Weights of a small image embedding model: norm batchnorm, 62.6 epochs.
Rows from block 13 of a small image embedding model, named by matrix and row number. Rows with one number belong to one channel. Each number is 500 + 25 x the weight over its row's rms, rounded and kept within 0 to 999. All counts start at 0. Numbers have three digits each.
After each channel's rows are labels from the 100 images, of 14848, where the channel reaches its highest value: "top examples" is what is common among them; "patch colour" is the nearest of a few named colours to the mean colour under the peak. Only what is clearly more common there than usual is listed. The data: telescope images of galaxies (Galaxy Zoo DECaLS).
# convs1: first pointwise conv (model.blocks.13.convs.1.weight, 352x352x1x1), inputs 142-212
# convs3: second pointwise conv (model.blocks.13.convs.3.weight, 352x352x1x1, transposed), outputs 142-212

convs1.25:493477543508511502517521540500541502516478510557502507507492508482523537477527496483464492474491501524539470485532480497518513482510508546500509485484546472524491493525522514455494460512544511503496512485496488470
convs3.25:528496468535480482548483476527453513499505495515510543515500489463515501518497468502445493523532532551512488488532488475516527503503530505479482510488463442493513525470482467508501541514520551505488512522482481498
top examples: shape: featured or disk; spiral arms: yes; bulge size: small
patch colour: grey

convs1.200:484504466475476507472484465484490510495523501535483515494480494501512516523497488520498541488508512477495480489499465508468478498498458538464522501489514479497536504513534526473474505490532544491490518506498502464
convs3.200:558497512515486536534473500497467473491492515459467562498520452515482493450524491538459510524521493507538490488502495507487522554496517492491477504509460470502533504488501513546546554479514490532483463497502489498
top examples: shape: featured or disk; edge-on disk: no; spiral arms: yes
patch colour: grey

convs1.283:497510460466554514495501517509489561477552533479544489481517501497490551534496491474508460547480491488496535465503485477493497481486521502500521510523513506496512509478483498496502467508511500519501494478502527477
convs3.283:480517489522492526530504516456493502503429547517484480522481548481473505497470532516469461523495529473472487492475528500498503470513508509521451506501528514542475556489503511500510503513483528510489507528535469456
top examples: roundness: round
patch colour: grey

convs1.242:499520444491515519482497504481544516519476559503549530498498510472518515459526499486501455478522479529527497488512529489477495500449494527556467480507468493530501500509522543464514543540495510470547496514481489505
convs3.242:493514470503486507540524474509503530516498523501477479533518563531514487523512527505485493475433526527537486557465484503526499480502508493453465536479500479474480509523491476494489489494486484462482493541506499512
top examples: shape: featured or disk; edge-on disk: no; spiral arms: yes
patch colour: grey

convs1.269:492479489491508491496458535470488506509529502506488530511511501486473458493497531509502488567448481506512542523504485498510509506514502463544484500516499505525499499473488464532453528511531502542520479532477516524
convs3.269:529497481533518502465516527515496506476510450483515496487462516509482470502536516502484528479483519531489536475521509518520483503480489487540460492513487551473500489491477492489526536502498457514495497491478501516
top examples: shape: featured or disk; edge-on disk: no; spiral arms: yes
patch colour: grey

convs1.337:512498540516501499485493513508511488518487484521486496476487500499516522462509501495504455506532509510502515535502498523483499494503505456528498489515504527489479493493491498480541521528468551501480470486467532553
convs3.337:502515521536486554568485513506540505484487489482490518483490480489503495530511506531507494533503530519491488500495474434516491486509498565487502445484512511481441524538483468480527511541452454533514499534466482491
top examples: roundness: cigar-shaped
patch colour: grey

convs1.198:465485446476469474521487511469509437505497465508513477502555500497523510510485501487473517482502563513482475502489543494509482501492424540518521485485483528472475475479502484528479519504509481516497491472505523491
convs3.198:502530562496510556513525483512480476537475485514483504504470503487496477488508509510484472498517516533510496505510498502519499506480486464478477481512519496458512473495411481476519515503474536469503497519522503498
top examples: roundness: round
patch colour: grey

convs1.29:489563476500508507440512467530491527469498511503502477540523492482489472504491512495510476506556498476485502498515529486511511497497534517574523521523494518485511502491510469500555520504501549478522473506513469483
convs3.29:528473492485518524477511530487485463510520515499525476533486533511469506487445534505475519499491513558507465533510499495482536498530494512471518489445454507492462502470481487485527486548478495487560510520482541479
top examples: roundness: round
patch colour: grey

convs1.258:499485474503505537458474495492506521481506487533495486548496500530481555478483478521546525485501490507525487487482519452519506436529555505474529498490519485485509495528530536517482478488517533493509505470440526516
convs3.258:506505510482495483454492523504522559504548509466532466511513502522516468545490506549496468513507558463476528463516470491541515519516481516503520502471487464519502552495450503496534463457531503505503496457495488516
top examples: roundness: cigar-shaped
patch colour: grey

convs1.107:514511484496529529466488493509520463508512506510509544493546493536442454491487488496463453516481479483529526508524524483525484527472481523506508515499525522516511523490482506518493481537515519463467491492534458505
convs3.107:470464504496485435488507498471536517526520543492476524493512469518511505502499516487505517493466520509480489532502456498484525521530537538493487503494473544504524495475500443510495493527502500508504509497482440513
top examples: shape: featured or disk; edge-on disk: no; spiral arms: yes
patch colour: grey

convs1.247:503475506521468497491489471466505531539492512529486472516501508474526524483493471476504521505510486498512504468529505480513485459479528522501439502477498470453468542509495527548475501476485511480496547490498494502
convs3.247:512495514504476472516471435572481501456487502532488470512455499499535466505469490455499507480527548482478503491484490498485533494544534480530473508507447483523518537480530488544465479507504487529512514508488530529
top examples: roundness: cigar-shaped
patch colour: grey

convs1.66:464493460477535477483545555471494525497499509493509508502462505473499494487510487473494515485518502517523564509512467520491464480492453478505502486526506498528453501466536507478483514530496539519489539490507516491
convs3.66:464560529515502537524498528516505526493484443487462489481507531483483515454482521492500498494474506478522495509473493454514494478525540509489496516503513444496509484525524456564530552487488494450512558546496527511
top examples: shape: featured or disk; edge-on disk: no; spiral arms: yes
patch colour: grey

convs1.33:484507556498491499487495543499489520538482504552525484503496513501490484488513531493492481443508500481479481477486506494531490461511527522508488497502465549487496507518481508507513527499494455544490485508477478507
convs3.33:536470518497499481494542479521512483505474475489526490470508476521473468470526481471500516468489522500470515479515507495518498538490529499501521464501511519501513477478503517489427543474510494514478495527510483505
top examples: shape: featured or disk; edge-on disk: no; bar: no
patch colour: grey