{"arch": "xception", "model": "image embedding model", "dataset": "telescope images of galaxies (Galaxy Zoo DECaLS)", "train_examples": 44167, "image_size": 32, "grayscale": true, "crop_scale_min": 1, "horizontal_flip": true, "translate": 0.12, "rotation_deg": 10, "cutout": 0.4, "targets": ["bulge size"], "num_classes": 4, "embedding_dim": 192, "norm": "batchnorm", "activation": "relu", "depths": [3, 3, 8, 3], "kernel_size": 3, "stem": "single", "widths": [160, 240, 352, 528], "am_softmax_margin": 0.3, "am_softmax_scale": 16, "init": "xavier_uniform", "residual_init": "none", "optimizer": "muon", "muon_scale": "match_rms_adamw", "lr": 0.0032, "momentum": 0.9, "nesterov": true, "orthogonalizer": "polar_express", "adamw_lr_other_params": 0.0025, "grad_clip": 1.0, "steps": 5400, "batch_size": 512, "epochs": 62.6, "lr_schedule": "cosine", "final_lr_fraction": 0.01, "warmup_steps": 100, "weight_decay": 0.1, "adamw_weight_decay_other_params": 0.05}
Rows from block 11 of a small image embedding model, named by matrix and row number. Rows with one number belong to one channel. Each number is 200 + 30 x the weight over its row's rms, rounded and kept within 0 to 999. All counts start at 0. After the name is the row's rms in percent of the matrix's.
After each channel's rows are labels from the 100 images, of 14848, where the channel reaches its highest value: "responds to" is what is common among them; "colour at peak" is the nearest of a few named colours to the mean colour under the peak. Only what is clearly more common there than usual is listed. The data: telescope images of galaxies (Galaxy Zoo DECaLS).
# convs1: first pointwise conv (model.blocks.11.convs.1.weight, 352x352x1x1), inputs 118-235
# convs3: second pointwise conv (model.blocks.11.convs.3.weight, 352x352x1x1, transposed), outputs 118-235

convs1.224,090,188,195,174,180,199,233,214,214,148,217,142,222,228,210,231,207,198,209,160,199,208,181,199,210,178,221,258,217,188,228,140,237,178,256,234,206,184,201,192,171,236,191,226,212,231,228,146,197,199,198,160,193,210,203,176,196,233,194,170,203,165,240,183,201,216,185,243,213,195,177,209,225,155,144,189,186,216,193,161,172,141,185,182,167,198,214,212,241,197,234,244,201,176,200,198,164,172,160,183,178,234,255,211,239,255,265,185,185,219,177,182,204,216,204,208,229,200,279
convs3.224,089,220,184,253,263,225,221,163,158,169,188,167,169,222,255,177,201,194,197,202,219,218,182,202,166,223,200,283,214,234,185,244,214,173,208,229,164,235,174,175,241,222,176,177,185,219,247,149,194,236,189,204,179,214,224,226,254,213,211,169,254,225,235,187,131,168,201,225,188,212,222,228,173,212,234,169,200,236,208,219,181,172,231,282,236,213,194,174,203,199,219,194,202,200,200,210,249,185,247,179,179,221,157,244,219,190,168,219,234,169,160,168,198,192,205,301,210,208,229
responds to: edge-on disk: no; bulge size: moderate
colour at peak: grey

convs1.102,071,217,241,214,161,209,149,241,176,184,194,281,212,194,197,176,221,254,209,221,210,229,225,152,227,206,195,226,201,172,242,229,250,224,207,177,214,193,244,240,165,246,220,255,172,198,195,196,200,189,164,195,207,200,173,173,244,179,250,164,208,218,208,242,140,182,275,206,211,197,150,184,154,180,181,246,194,147,163,210,230,251,227,174,239,164,223,224,155,251,209,211,225,143,249,185,167,184,186,213,203,207,231,216,180,266,199,224,244,198,236,193,197,169,162,171,199,175,196
convs3.102,066,176,235,199,255,210,189,133,195,221,205,231,164,164,220,230,211,184,240,152,201,223,178,196,155,259,231,202,222,230,169,216,182,166,146,199,242,217,193,214,250,243,219,161,172,277,163,214,163,217,192,195,216,182,170,234,175,210,212,222,162,248,177,176,254,188,197,176,232,231,208,173,207,231,218,212,185,253,284,188,169,181,212,197,182,163,172,211,221,185,162,217,166,197,245,242,198,161,173,148,241,230,186,195,187,204,178,238,195,158,180,185,230,199,140,188,193,169,208
responds to: roundness: cigar-shaped
colour at peak: grey

convs1.151,097,210,144,222,169,271,176,196,221,208,195,174,211,192,240,165,211,179,203,198,246,187,166,196,151,209,216,200,163,257,217,228,213,120,216,187,225,228,222,192,172,140,156,233,183,240,214,208,188,175,158,214,153,187,247,187,245,220,232,221,151,194,188,212,175,216,226,218,203,173,221,210,210,133,217,246,208,206,208,204,226,207,212,190,192,186,154,200,164,219,180,156,177,184,231,227,174,199,219,174,174,189,254,227,168,237,192,192,231,203,161,185,169,174,237,183,165,216,237
convs3.151,111,189,254,222,197,236,289,196,167,199,171,195,147,186,206,196,203,154,204,212,210,167,191,230,213,220,217,202,235,147,207,219,219,205,181,210,124,200,192,192,233,245,230,242,215,209,226,166,192,218,203,202,197,172,214,165,216,165,180,186,183,170,202,194,197,182,241,207,185,213,180,235,200,213,199,213,156,208,257,198,221,182,224,180,159,209,152,221,183,195,232,186,200,179,246,188,194,202,198,174,211,190,238,164,184,147,154,253,196,183,216,131,208,230,188,209,233,216,197
responds to: bar: no
colour at peak: grey

convs1.220,087,228,172,206,174,197,238,124,238,207,171,241,247,192,188,202,204,233,165,111,232,237,158,207,160,237,179,219,146,201,184,210,219,204,145,216,240,137,205,221,224,214,160,167,130,168,191,202,187,159,166,209,184,197,173,184,261,191,208,164,201,200,184,157,161,202,189,196,196,209,221,180,173,180,198,139,140,231,202,195,208,201,165,215,149,186,172,184,151,168,200,195,191,196,219,205,192,184,217,162,164,262,168,171,222,249,173,202,164,213,168,154,154,208,209,189,198,220,203
convs3.220,084,211,184,233,249,227,259,185,212,192,238,158,230,152,212,226,190,185,183,222,215,174,191,186,210,185,176,188,213,223,130,213,281,180,215,193,245,202,200,182,212,175,168,262,147,196,213,194,138,208,216,222,213,178,172,230,252,217,167,197,177,211,196,175,187,224,202,195,204,222,203,246,173,170,193,197,231,188,233,135,175,176,230,196,210,185,155,240,185,218,223,195,132,173,212,215,224,219,184,177,264,181,175,172,186,179,214,181,232,153,236,204,187,216,200,153,207,189,197
responds to: roundness: cigar-shaped
colour at peak: grey

convs1.308,115,187,222,183,206,225,159,232,166,157,251,195,186,179,216,202,181,194,200,165,244,200,168,199,154,152,225,155,186,170,170,178,228,178,231,236,199,192,227,193,175,196,261,212,259,207,212,163,161,170,211,194,163,212,156,210,232,221,187,221,164,224,199,249,233,204,216,190,210,153,163,210,187,191,203,250,182,254,186,190,150,177,245,209,173,226,211,185,202,203,202,141,194,194,196,216,184,197,226,187,202,138,227,211,222,227,256,197,197,178,276,177,166,160,204,191,154,233,201
convs3.308,110,219,176,255,252,143,179,211,209,170,191,228,204,190,177,149,170,208,215,185,143,185,170,171,193,173,186,204,227,165,182,213,147,179,250,192,155,199,191,250,181,247,160,198,230,206,156,244,188,196,153,214,169,204,161,165,195,222,209,232,176,195,182,158,197,224,242,188,199,201,191,215,228,168,205,218,216,158,200,187,246,84,194,199,218,267,230,218,174,197,220,213,261,184,222,195,167,231,211,265,214,192,217,214,201,171,233,206,205,211,180,166,191,175,211,239,203,236,207
responds to: spiral arms: yes
colour at peak: grey

convs1.107,088,152,208,150,173,183,245,130,186,223,166,208,158,169,207,201,200,241,183,237,246,230,200,264,150,236,200,180,139,188,143,171,173,216,250,228,215,187,233,235,239,197,199,168,244,207,194,181,180,234,181,278,179,162,245,211,231,204,264,208,186,184,190,193,144,174,241,196,187,213,166,174,165,144,226,169,223,253,178,200,188,170,214,174,182,163,182,214,153,188,188,203,185,201,183,223,209,167,203,213,182,150,202,171,182,204,194,239,179,221,245,172,234,190,174,202,168,172,243
convs3.107,084,202,149,196,212,253,163,244,254,163,242,195,163,186,196,150,210,217,200,192,224,220,200,219,269,195,217,179,214,223,256,219,202,201,189,155,185,201,188,224,161,186,165,173,220,185,241,168,189,199,193,162,187,195,230,201,152,216,213,149,200,170,174,188,181,243,209,214,155,265,213,156,229,232,244,208,195,229,157,250,186,253,178,174,208,234,244,165,200,181,212,206,243,202,207,171,221,229,202,211,248,202,150,201,174,260,178,223,188,178,195,217,176,236,228,152,208,198,171
responds to: shape: featured or disk
colour at peak: grey

convs1.255,096,230,190,196,208,162,224,101,223,252,122,218,184,151,181,202,209,234,185,203,176,174,224,187,162,198,237,160,205,226,194,226,190,204,185,206,221,218,183,240,235,182,203,248,160,180,206,215,212,192,131,223,163,237,200,177,224,211,216,176,214,232,155,195,214,214,234,197,230,203,227,221,157,107,184,169,185,207,191,211,189,148,153,200,187,148,214,235,201,237,154,251,219,218,229,215,206,206,212,152,258,201,169,220,214,224,118,162,212,208,193,189,173,217,220,205,205,220,201
convs3.255,106,230,222,212,170,199,172,164,207,134,99,191,153,183,247,238,230,229,210,272,171,195,171,175,165,240,230,224,173,187,189,240,234,223,127,190,210,235,219,228,212,257,246,152,236,262,240,180,242,217,173,183,170,239,222,193,201,224,229,257,260,220,186,229,164,216,156,181,216,231,234,169,176,206,208,161,244,225,227,186,196,194,163,202,204,208,206,156,210,226,188,201,250,217,191,249,214,243,168,195,170,200,153,148,224,159,185,197,209,221,183,195,172,169,162,266,222,235,266
responds to: shape: featured or disk; edge-on disk: no; bulge size: small
colour at peak: grey

convs1.332,099,176,192,199,184,188,208,230,168,221,206,155,230,205,176,184,186,192,188,263,182,218,209,197,243,221,163,217,193,237,219,191,164,217,178,234,222,186,188,198,175,264,195,244,183,217,179,229,224,203,207,187,159,194,204,168,194,234,253,178,224,206,214,187,169,253,195,161,196,207,215,238,199,225,160,203,189,229,185,222,221,148,244,259,184,182,205,252,199,152,214,199,189,207,227,187,158,204,172,208,234,217,251,195,218,199,185,254,217,268,217,203,176,206,171,186,275,210,203
convs3.332,084,197,202,193,176,227,198,168,154,211,264,210,201,187,173,192,193,197,201,186,220,185,191,267,190,177,235,172,230,262,206,208,188,249,239,171,150,197,207,164,208,193,229,176,225,223,219,191,175,164,195,186,189,241,161,205,203,202,158,205,229,136,172,202,185,165,159,259,190,191,228,198,153,199,175,167,169,174,209,173,208,173,206,150,251,125,160,247,190,266,205,140,246,223,206,164,184,174,213,217,232,161,223,225,188,222,215,224,247,184,131,185,171,228,165,189,222,159,213
responds to: roundness: round
colour at peak: grey

convs1.129,078,201,206,228,213,157,186,148,200,166,207,163,171,174,248,222,168,212,245,218,203,174,205,192,178,212,214,231,180,203,229,207,200,238,234,172,226,158,225,245,195,136,184,218,172,202,191,197,205,243,177,197,229,244,200,215,227,166,232,190,203,229,192,159,209,183,211,227,203,200,211,138,197,245,254,188,223,214,210,169,223,166,175,242,173,182,218,238,206,189,187,231,188,169,143,138,176,212,267,220,202,194,186,237,197,189,238,181,218,173,205,176,224,157,239,225,204,175,222
convs3.129,071,181,142,153,211,189,195,243,199,231,193,194,199,140,272,189,211,181,188,245,214,186,175,190,237,212,204,184,153,215,221,149,178,164,177,182,171,173,209,205,191,235,200,138,187,256,212,177,211,220,162,196,215,175,225,156,185,183,179,229,198,219,207,194,153,205,181,227,232,166,202,237,180,213,199,170,207,190,217,235,215,207,156,199,215,200,211,185,224,236,194,235,220,198,226,191,217,163,203,166,164,202,225,189,205,218,216,139,172,158,163,204,211,167,232,177,153,181,273
responds to: shape: featured or disk; edge-on disk: no; spiral arms: yes
colour at peak: grey

convs1.123,075,185,181,146,193,219,165,227,200,185,213,187,168,179,244,159,180,264,214,186,208,175,194,214,167,218,191,202,179,190,256,235,222,146,213,191,157,239,248,203,177,217,204,182,198,195,184,203,170,229,201,207,167,222,197,219,288,177,174,196,194,246,179,184,184,161,193,259,220,192,192,234,175,228,144,222,176,168,222,191,221,244,222,225,233,192,213,180,190,162,214,230,173,213,185,200,144,155,157,194,200,172,171,173,149,207,208,161,229,169,202,189,166,202,141,206,143,197,169
convs3.123,071,184,179,176,224,236,195,151,252,197,262,172,201,224,188,145,214,194,194,154,195,217,199,188,163,217,218,227,185,221,213,209,135,249,181,205,156,209,231,258,249,223,224,178,181,213,269,287,202,235,167,186,159,172,171,120,149,233,204,236,216,150,147,214,206,226,202,130,233,178,158,168,178,184,200,186,189,218,203,192,197,195,131,228,181,212,177,200,197,199,159,188,168,202,190,150,229,157,207,181,208,193,180,207,164,226,174,229,210,236,176,171,191,208,189,236,277,180,202
responds to: roundness: cigar-shaped
colour at peak: grey

convs1.176,108,229,227,179,179,241,170,227,145,253,271,208,189,188,228,181,198,201,230,149,217,147,200,197,141,201,197,206,206,162,226,215,220,174,220,171,206,182,188,211,198,212,213,148,234,178,199,187,139,241,195,164,159,159,169,218,221,180,201,258,197,204,177,187,225,138,176,237,172,187,191,241,192,192,204,220,177,220,225,192,218,192,222,215,243,209,162,196,222,211,214,95,154,161,220,188,178,270,216,233,156,187,216,232,228,204,187,217,222,206,174,200,211,182,207,207,162,176,229
convs3.176,113,216,260,222,177,185,173,248,189,198,236,170,230,147,157,189,201,163,152,188,209,221,238,176,255,246,243,201,221,219,196,171,181,181,198,185,221,166,190,190,163,264,232,191,191,173,226,226,211,221,191,163,247,136,194,215,255,244,271,208,172,190,270,192,197,196,188,182,212,257,201,231,132,237,143,203,236,257,203,230,207,199,246,227,179,154,172,186,222,233,134,249,149,176,191,223,227,227,205,189,191,215,203,215,199,252,187,202,176,216,200,204,171,189,192,195,233,165,211
responds to: roundness: cigar-shaped
colour at peak: grey

convs1.89,106,204,169,165,196,202,249,194,161,241,202,252,163,222,245,234,180,212,180,266,239,214,194,177,177,188,220,210,195,162,214,200,205,126,226,213,238,183,247,194,195,181,187,201,198,230,226,148,133,205,147,204,180,228,195,184,116,193,239,215,178,171,214,190,148,182,230,152,245,214,186,223,200,197,193,235,170,108,198,219,270,205,231,156,208,207,234,210,171,192,189,169,218,201,206,204,204,194,162,232,207,213,166,190,169,192,249,180,199,207,212,169,213,193,246,222,166,213,186
convs3.89,107,236,193,178,199,154,244,167,214,190,199,193,219,237,175,142,204,192,265,179,215,184,187,208,209,237,236,181,276,245,186,148,175,231,196,169,216,243,169,242,201,168,220,161,235,191,242,140,235,180,187,211,182,231,177,215,140,241,267,198,215,257,177,211,247,198,200,189,203,166,180,174,130,214,260,226,176,222,234,210,233,197,221,177,186,170,186,186,208,205,153,148,202,185,190,236,193,179,202,151,177,178,227,191,213,211,212,219,169,250,173,214,183,224,226,213,173,176,214
responds to: edge-on disk: yes
colour at peak: grey; white

convs1.228,066,233,165,202,161,151,163,159,244,194,265,129,143,199,170,250,229,215,236,228,195,201,186,178,194,184,183,198,182,200,163,253,168,160,201,174,181,207,204,223,214,164,153,181,197,112,206,219,205,192,212,247,219,243,196,178,170,171,177,182,196,256,160,205,129,174,181,246,227,159,169,166,202,218,172,167,228,195,185,214,218,180,213,166,155,184,149,184,218,185,186,182,220,202,165,206,222,173,168,200,200,219,225,207,169,233,239,198,219,208,152,234,194,224,163,166,184,141,182
convs3.228,068,180,173,187,182,210,232,183,193,207,189,225,183,225,206,198,157,196,231,167,265,232,192,199,185,211,189,195,145,185,235,230,188,208,163,207,185,212,163,220,157,215,198,223,156,204,149,171,231,169,151,203,191,166,212,243,212,247,189,201,235,196,239,201,175,184,243,128,118,179,176,224,181,267,200,227,163,145,216,187,134,186,226,242,222,248,240,236,254,194,176,220,224,184,214,218,151,201,216,245,166,166,203,239,223,282,176,204,229,173,177,210,209,220,172,148,251,146,189
responds to: shape: featured or disk; edge-on disk: no; bulge size: small
colour at peak: grey

convs1.145,095,241,233,236,209,254,256,128,224,284,220,215,181,239,146,172,212,198,212,201,190,111,207,232,178,197,185,208,263,198,173,222,236,239,181,292,227,206,185,232,188,201,251,166,231,220,183,226,213,140,201,194,195,179,182,202,205,152,171,240,199,217,272,196,214,218,164,184,201,198,207,216,254,202,196,203,160,223,221,188,273,223,152,237,212,175,195,163,241,199,196,205,219,211,203,205,201,240,206,214,174,223,302,195,197,197,277,201,210,238,190,210,173,195,200,157,209,193,208
convs3.145,095,190,141,137,176,258,219,213,176,201,158,206,234,210,192,215,169,191,125,244,196,184,191,163,144,202,202,177,234,163,231,194,187,257,124,172,203,186,247,199,257,197,161,186,223,199,182,145,190,161,199,164,176,224,137,186,245,236,213,154,233,157,221,172,172,149,201,214,193,206,200,208,192,260,260,206,180,181,184,206,154,152,143,159,196,199,202,216,223,251,206,191,236,220,222,175,221,165,152,212,208,193,195,198,145,162,233,235,180,190,173,194,168,216,186,209,226,165,250
responds to: roundness: round
colour at peak: grey

convs1.49,109,179,222,142,202,191,189,189,194,253,220,226,166,231,175,232,241,191,175,260,224,139,160,239,233,216,213,189,233,201,197,218,180,127,191,183,209,206,231,247,182,194,209,198,248,205,180,196,197,213,190,190,249,236,245,211,189,205,132,231,240,174,179,200,234,189,188,218,227,160,196,178,177,291,203,174,232,229,176,232,175,175,182,141,218,158,207,209,175,188,246,199,199,185,203,213,197,183,179,191,203,260,309,187,217,185,274,181,194,180,202,200,192,237,194,210,180,166,174
convs3.49,124,221,176,192,252,189,188,203,167,192,239,238,196,246,188,179,175,205,240,175,220,231,229,203,210,178,242,273,268,234,212,237,235,214,230,257,200,188,231,259,206,178,160,227,224,172,209,197,210,245,217,202,196,186,200,201,245,122,181,161,218,139,217,213,244,163,194,162,185,225,146,215,164,212,211,265,187,207,228,239,241,230,208,247,175,186,214,194,239,156,239,231,185,199,190,175,205,199,172,267,159,153,167,227,258,227,245,179,178,155,230,202,199,185,175,178,228,242,161
responds to: roundness: round
colour at peak: grey

convs1.100,122,187,202,188,196,230,199,196,259,194,308,182,103,219,138,173,220,194,121,170,186,217,195,201,180,156,177,188,204,187,187,252,186,239,175,234,169,205,223,178,204,176,206,172,250,170,207,216,236,214,229,194,288,245,167,214,92,241,200,262,158,213,202,178,217,158,207,200,204,205,187,230,240,238,200,262,217,213,184,231,226,203,197,229,201,151,221,188,188,220,173,145,184,196,213,183,142,202,122,222,237,184,199,235,171,169,183,205,159,219,199,180,189,187,164,235,212,216,202
convs3.100,125,221,203,169,236,207,226,199,169,218,250,190,189,229,200,167,229,208,215,159,201,216,132,190,237,177,207,186,146,218,209,195,226,220,189,231,160,242,228,243,202,220,281,237,195,266,205,203,172,221,237,171,236,194,207,207,226,279,181,221,241,202,224,200,237,180,218,221,186,213,145,229,194,235,229,181,182,238,207,272,200,211,273,244,194,202,104,191,192,167,198,188,159,226,238,198,170,237,119,201,209,221,178,203,176,234,159,283,205,246,246,207,188,214,170,162,223,144,196
responds to: roundness: round
colour at peak: grey

convs1.88,082,215,227,235,199,186,186,227,218,209,173,184,182,212,199,183,225,190,204,210,160,182,237,206,215,143,168,211,206,128,253,185,257,161,196,228,197,189,222,227,175,235,198,165,230,225,214,239,171,143,231,202,154,190,181,170,209,161,197,202,233,159,202,198,141,155,201,191,187,200,177,194,193,213,213,239,203,221,231,157,158,212,203,193,231,181,237,199,263,178,201,198,258,185,143,213,232,219,223,256,201,211,188,188,181,184,208,197,231,172,228,184,174,183,218,213,207,251,232
convs3.88,078,206,256,199,181,192,231,210,178,159,173,219,191,204,261,223,182,208,199,167,223,215,200,217,203,172,160,165,239,184,272,224,234,167,241,216,153,173,168,165,181,179,218,239,189,158,179,172,193,166,198,167,211,203,226,146,162,243,170,228,244,189,164,160,160,228,259,200,186,187,248,133,149,220,224,199,221,227,198,205,192,218,215,243,190,242,149,181,213,256,215,185,197,159,218,156,243,220,187,205,195,161,182,211,259,235,237,169,245,207,200,187,195,230,165,200,159,195,177
responds to: spiral arms: yes
colour at peak: grey

convs1.276,120,155,210,191,195,193,187,171,179,197,158,245,168,203,205,133,150,214,187,198,200,136,194,180,216,163,178,205,169,233,179,236,211,192,190,200,206,211,221,209,216,195,235,150,195,164,201,181,200,209,133,212,245,148,207,214,237,185,207,198,202,149,200,189,203,177,222,189,262,186,210,166,228,197,188,182,225,197,183,239,162,183,206,291,188,217,205,235,249,200,222,208,215,206,196,158,152,295,222,169,186,210,198,234,209,201,179,146,238,209,189,241,186,218,210,205,171,190,219
convs3.276,131,172,203,191,165,195,228,169,203,209,217,176,223,203,165,219,200,178,185,254,203,201,190,192,234,233,194,206,177,214,217,229,211,248,184,214,196,197,205,182,226,203,199,203,265,267,185,193,216,246,186,236,217,165,188,244,230,202,196,171,189,204,204,172,118,217,263,250,179,209,197,203,215,200,219,184,192,196,224,152,199,200,195,184,192,209,199,171,212,232,201,209,240,243,187,181,249,204,231,178,167,170,212,197,233,185,187,202,267,190,194,226,212,224,166,155,196,200,169
responds to: edge-on disk: no; shape: featured or disk; spiral arms: yes
colour at peak: grey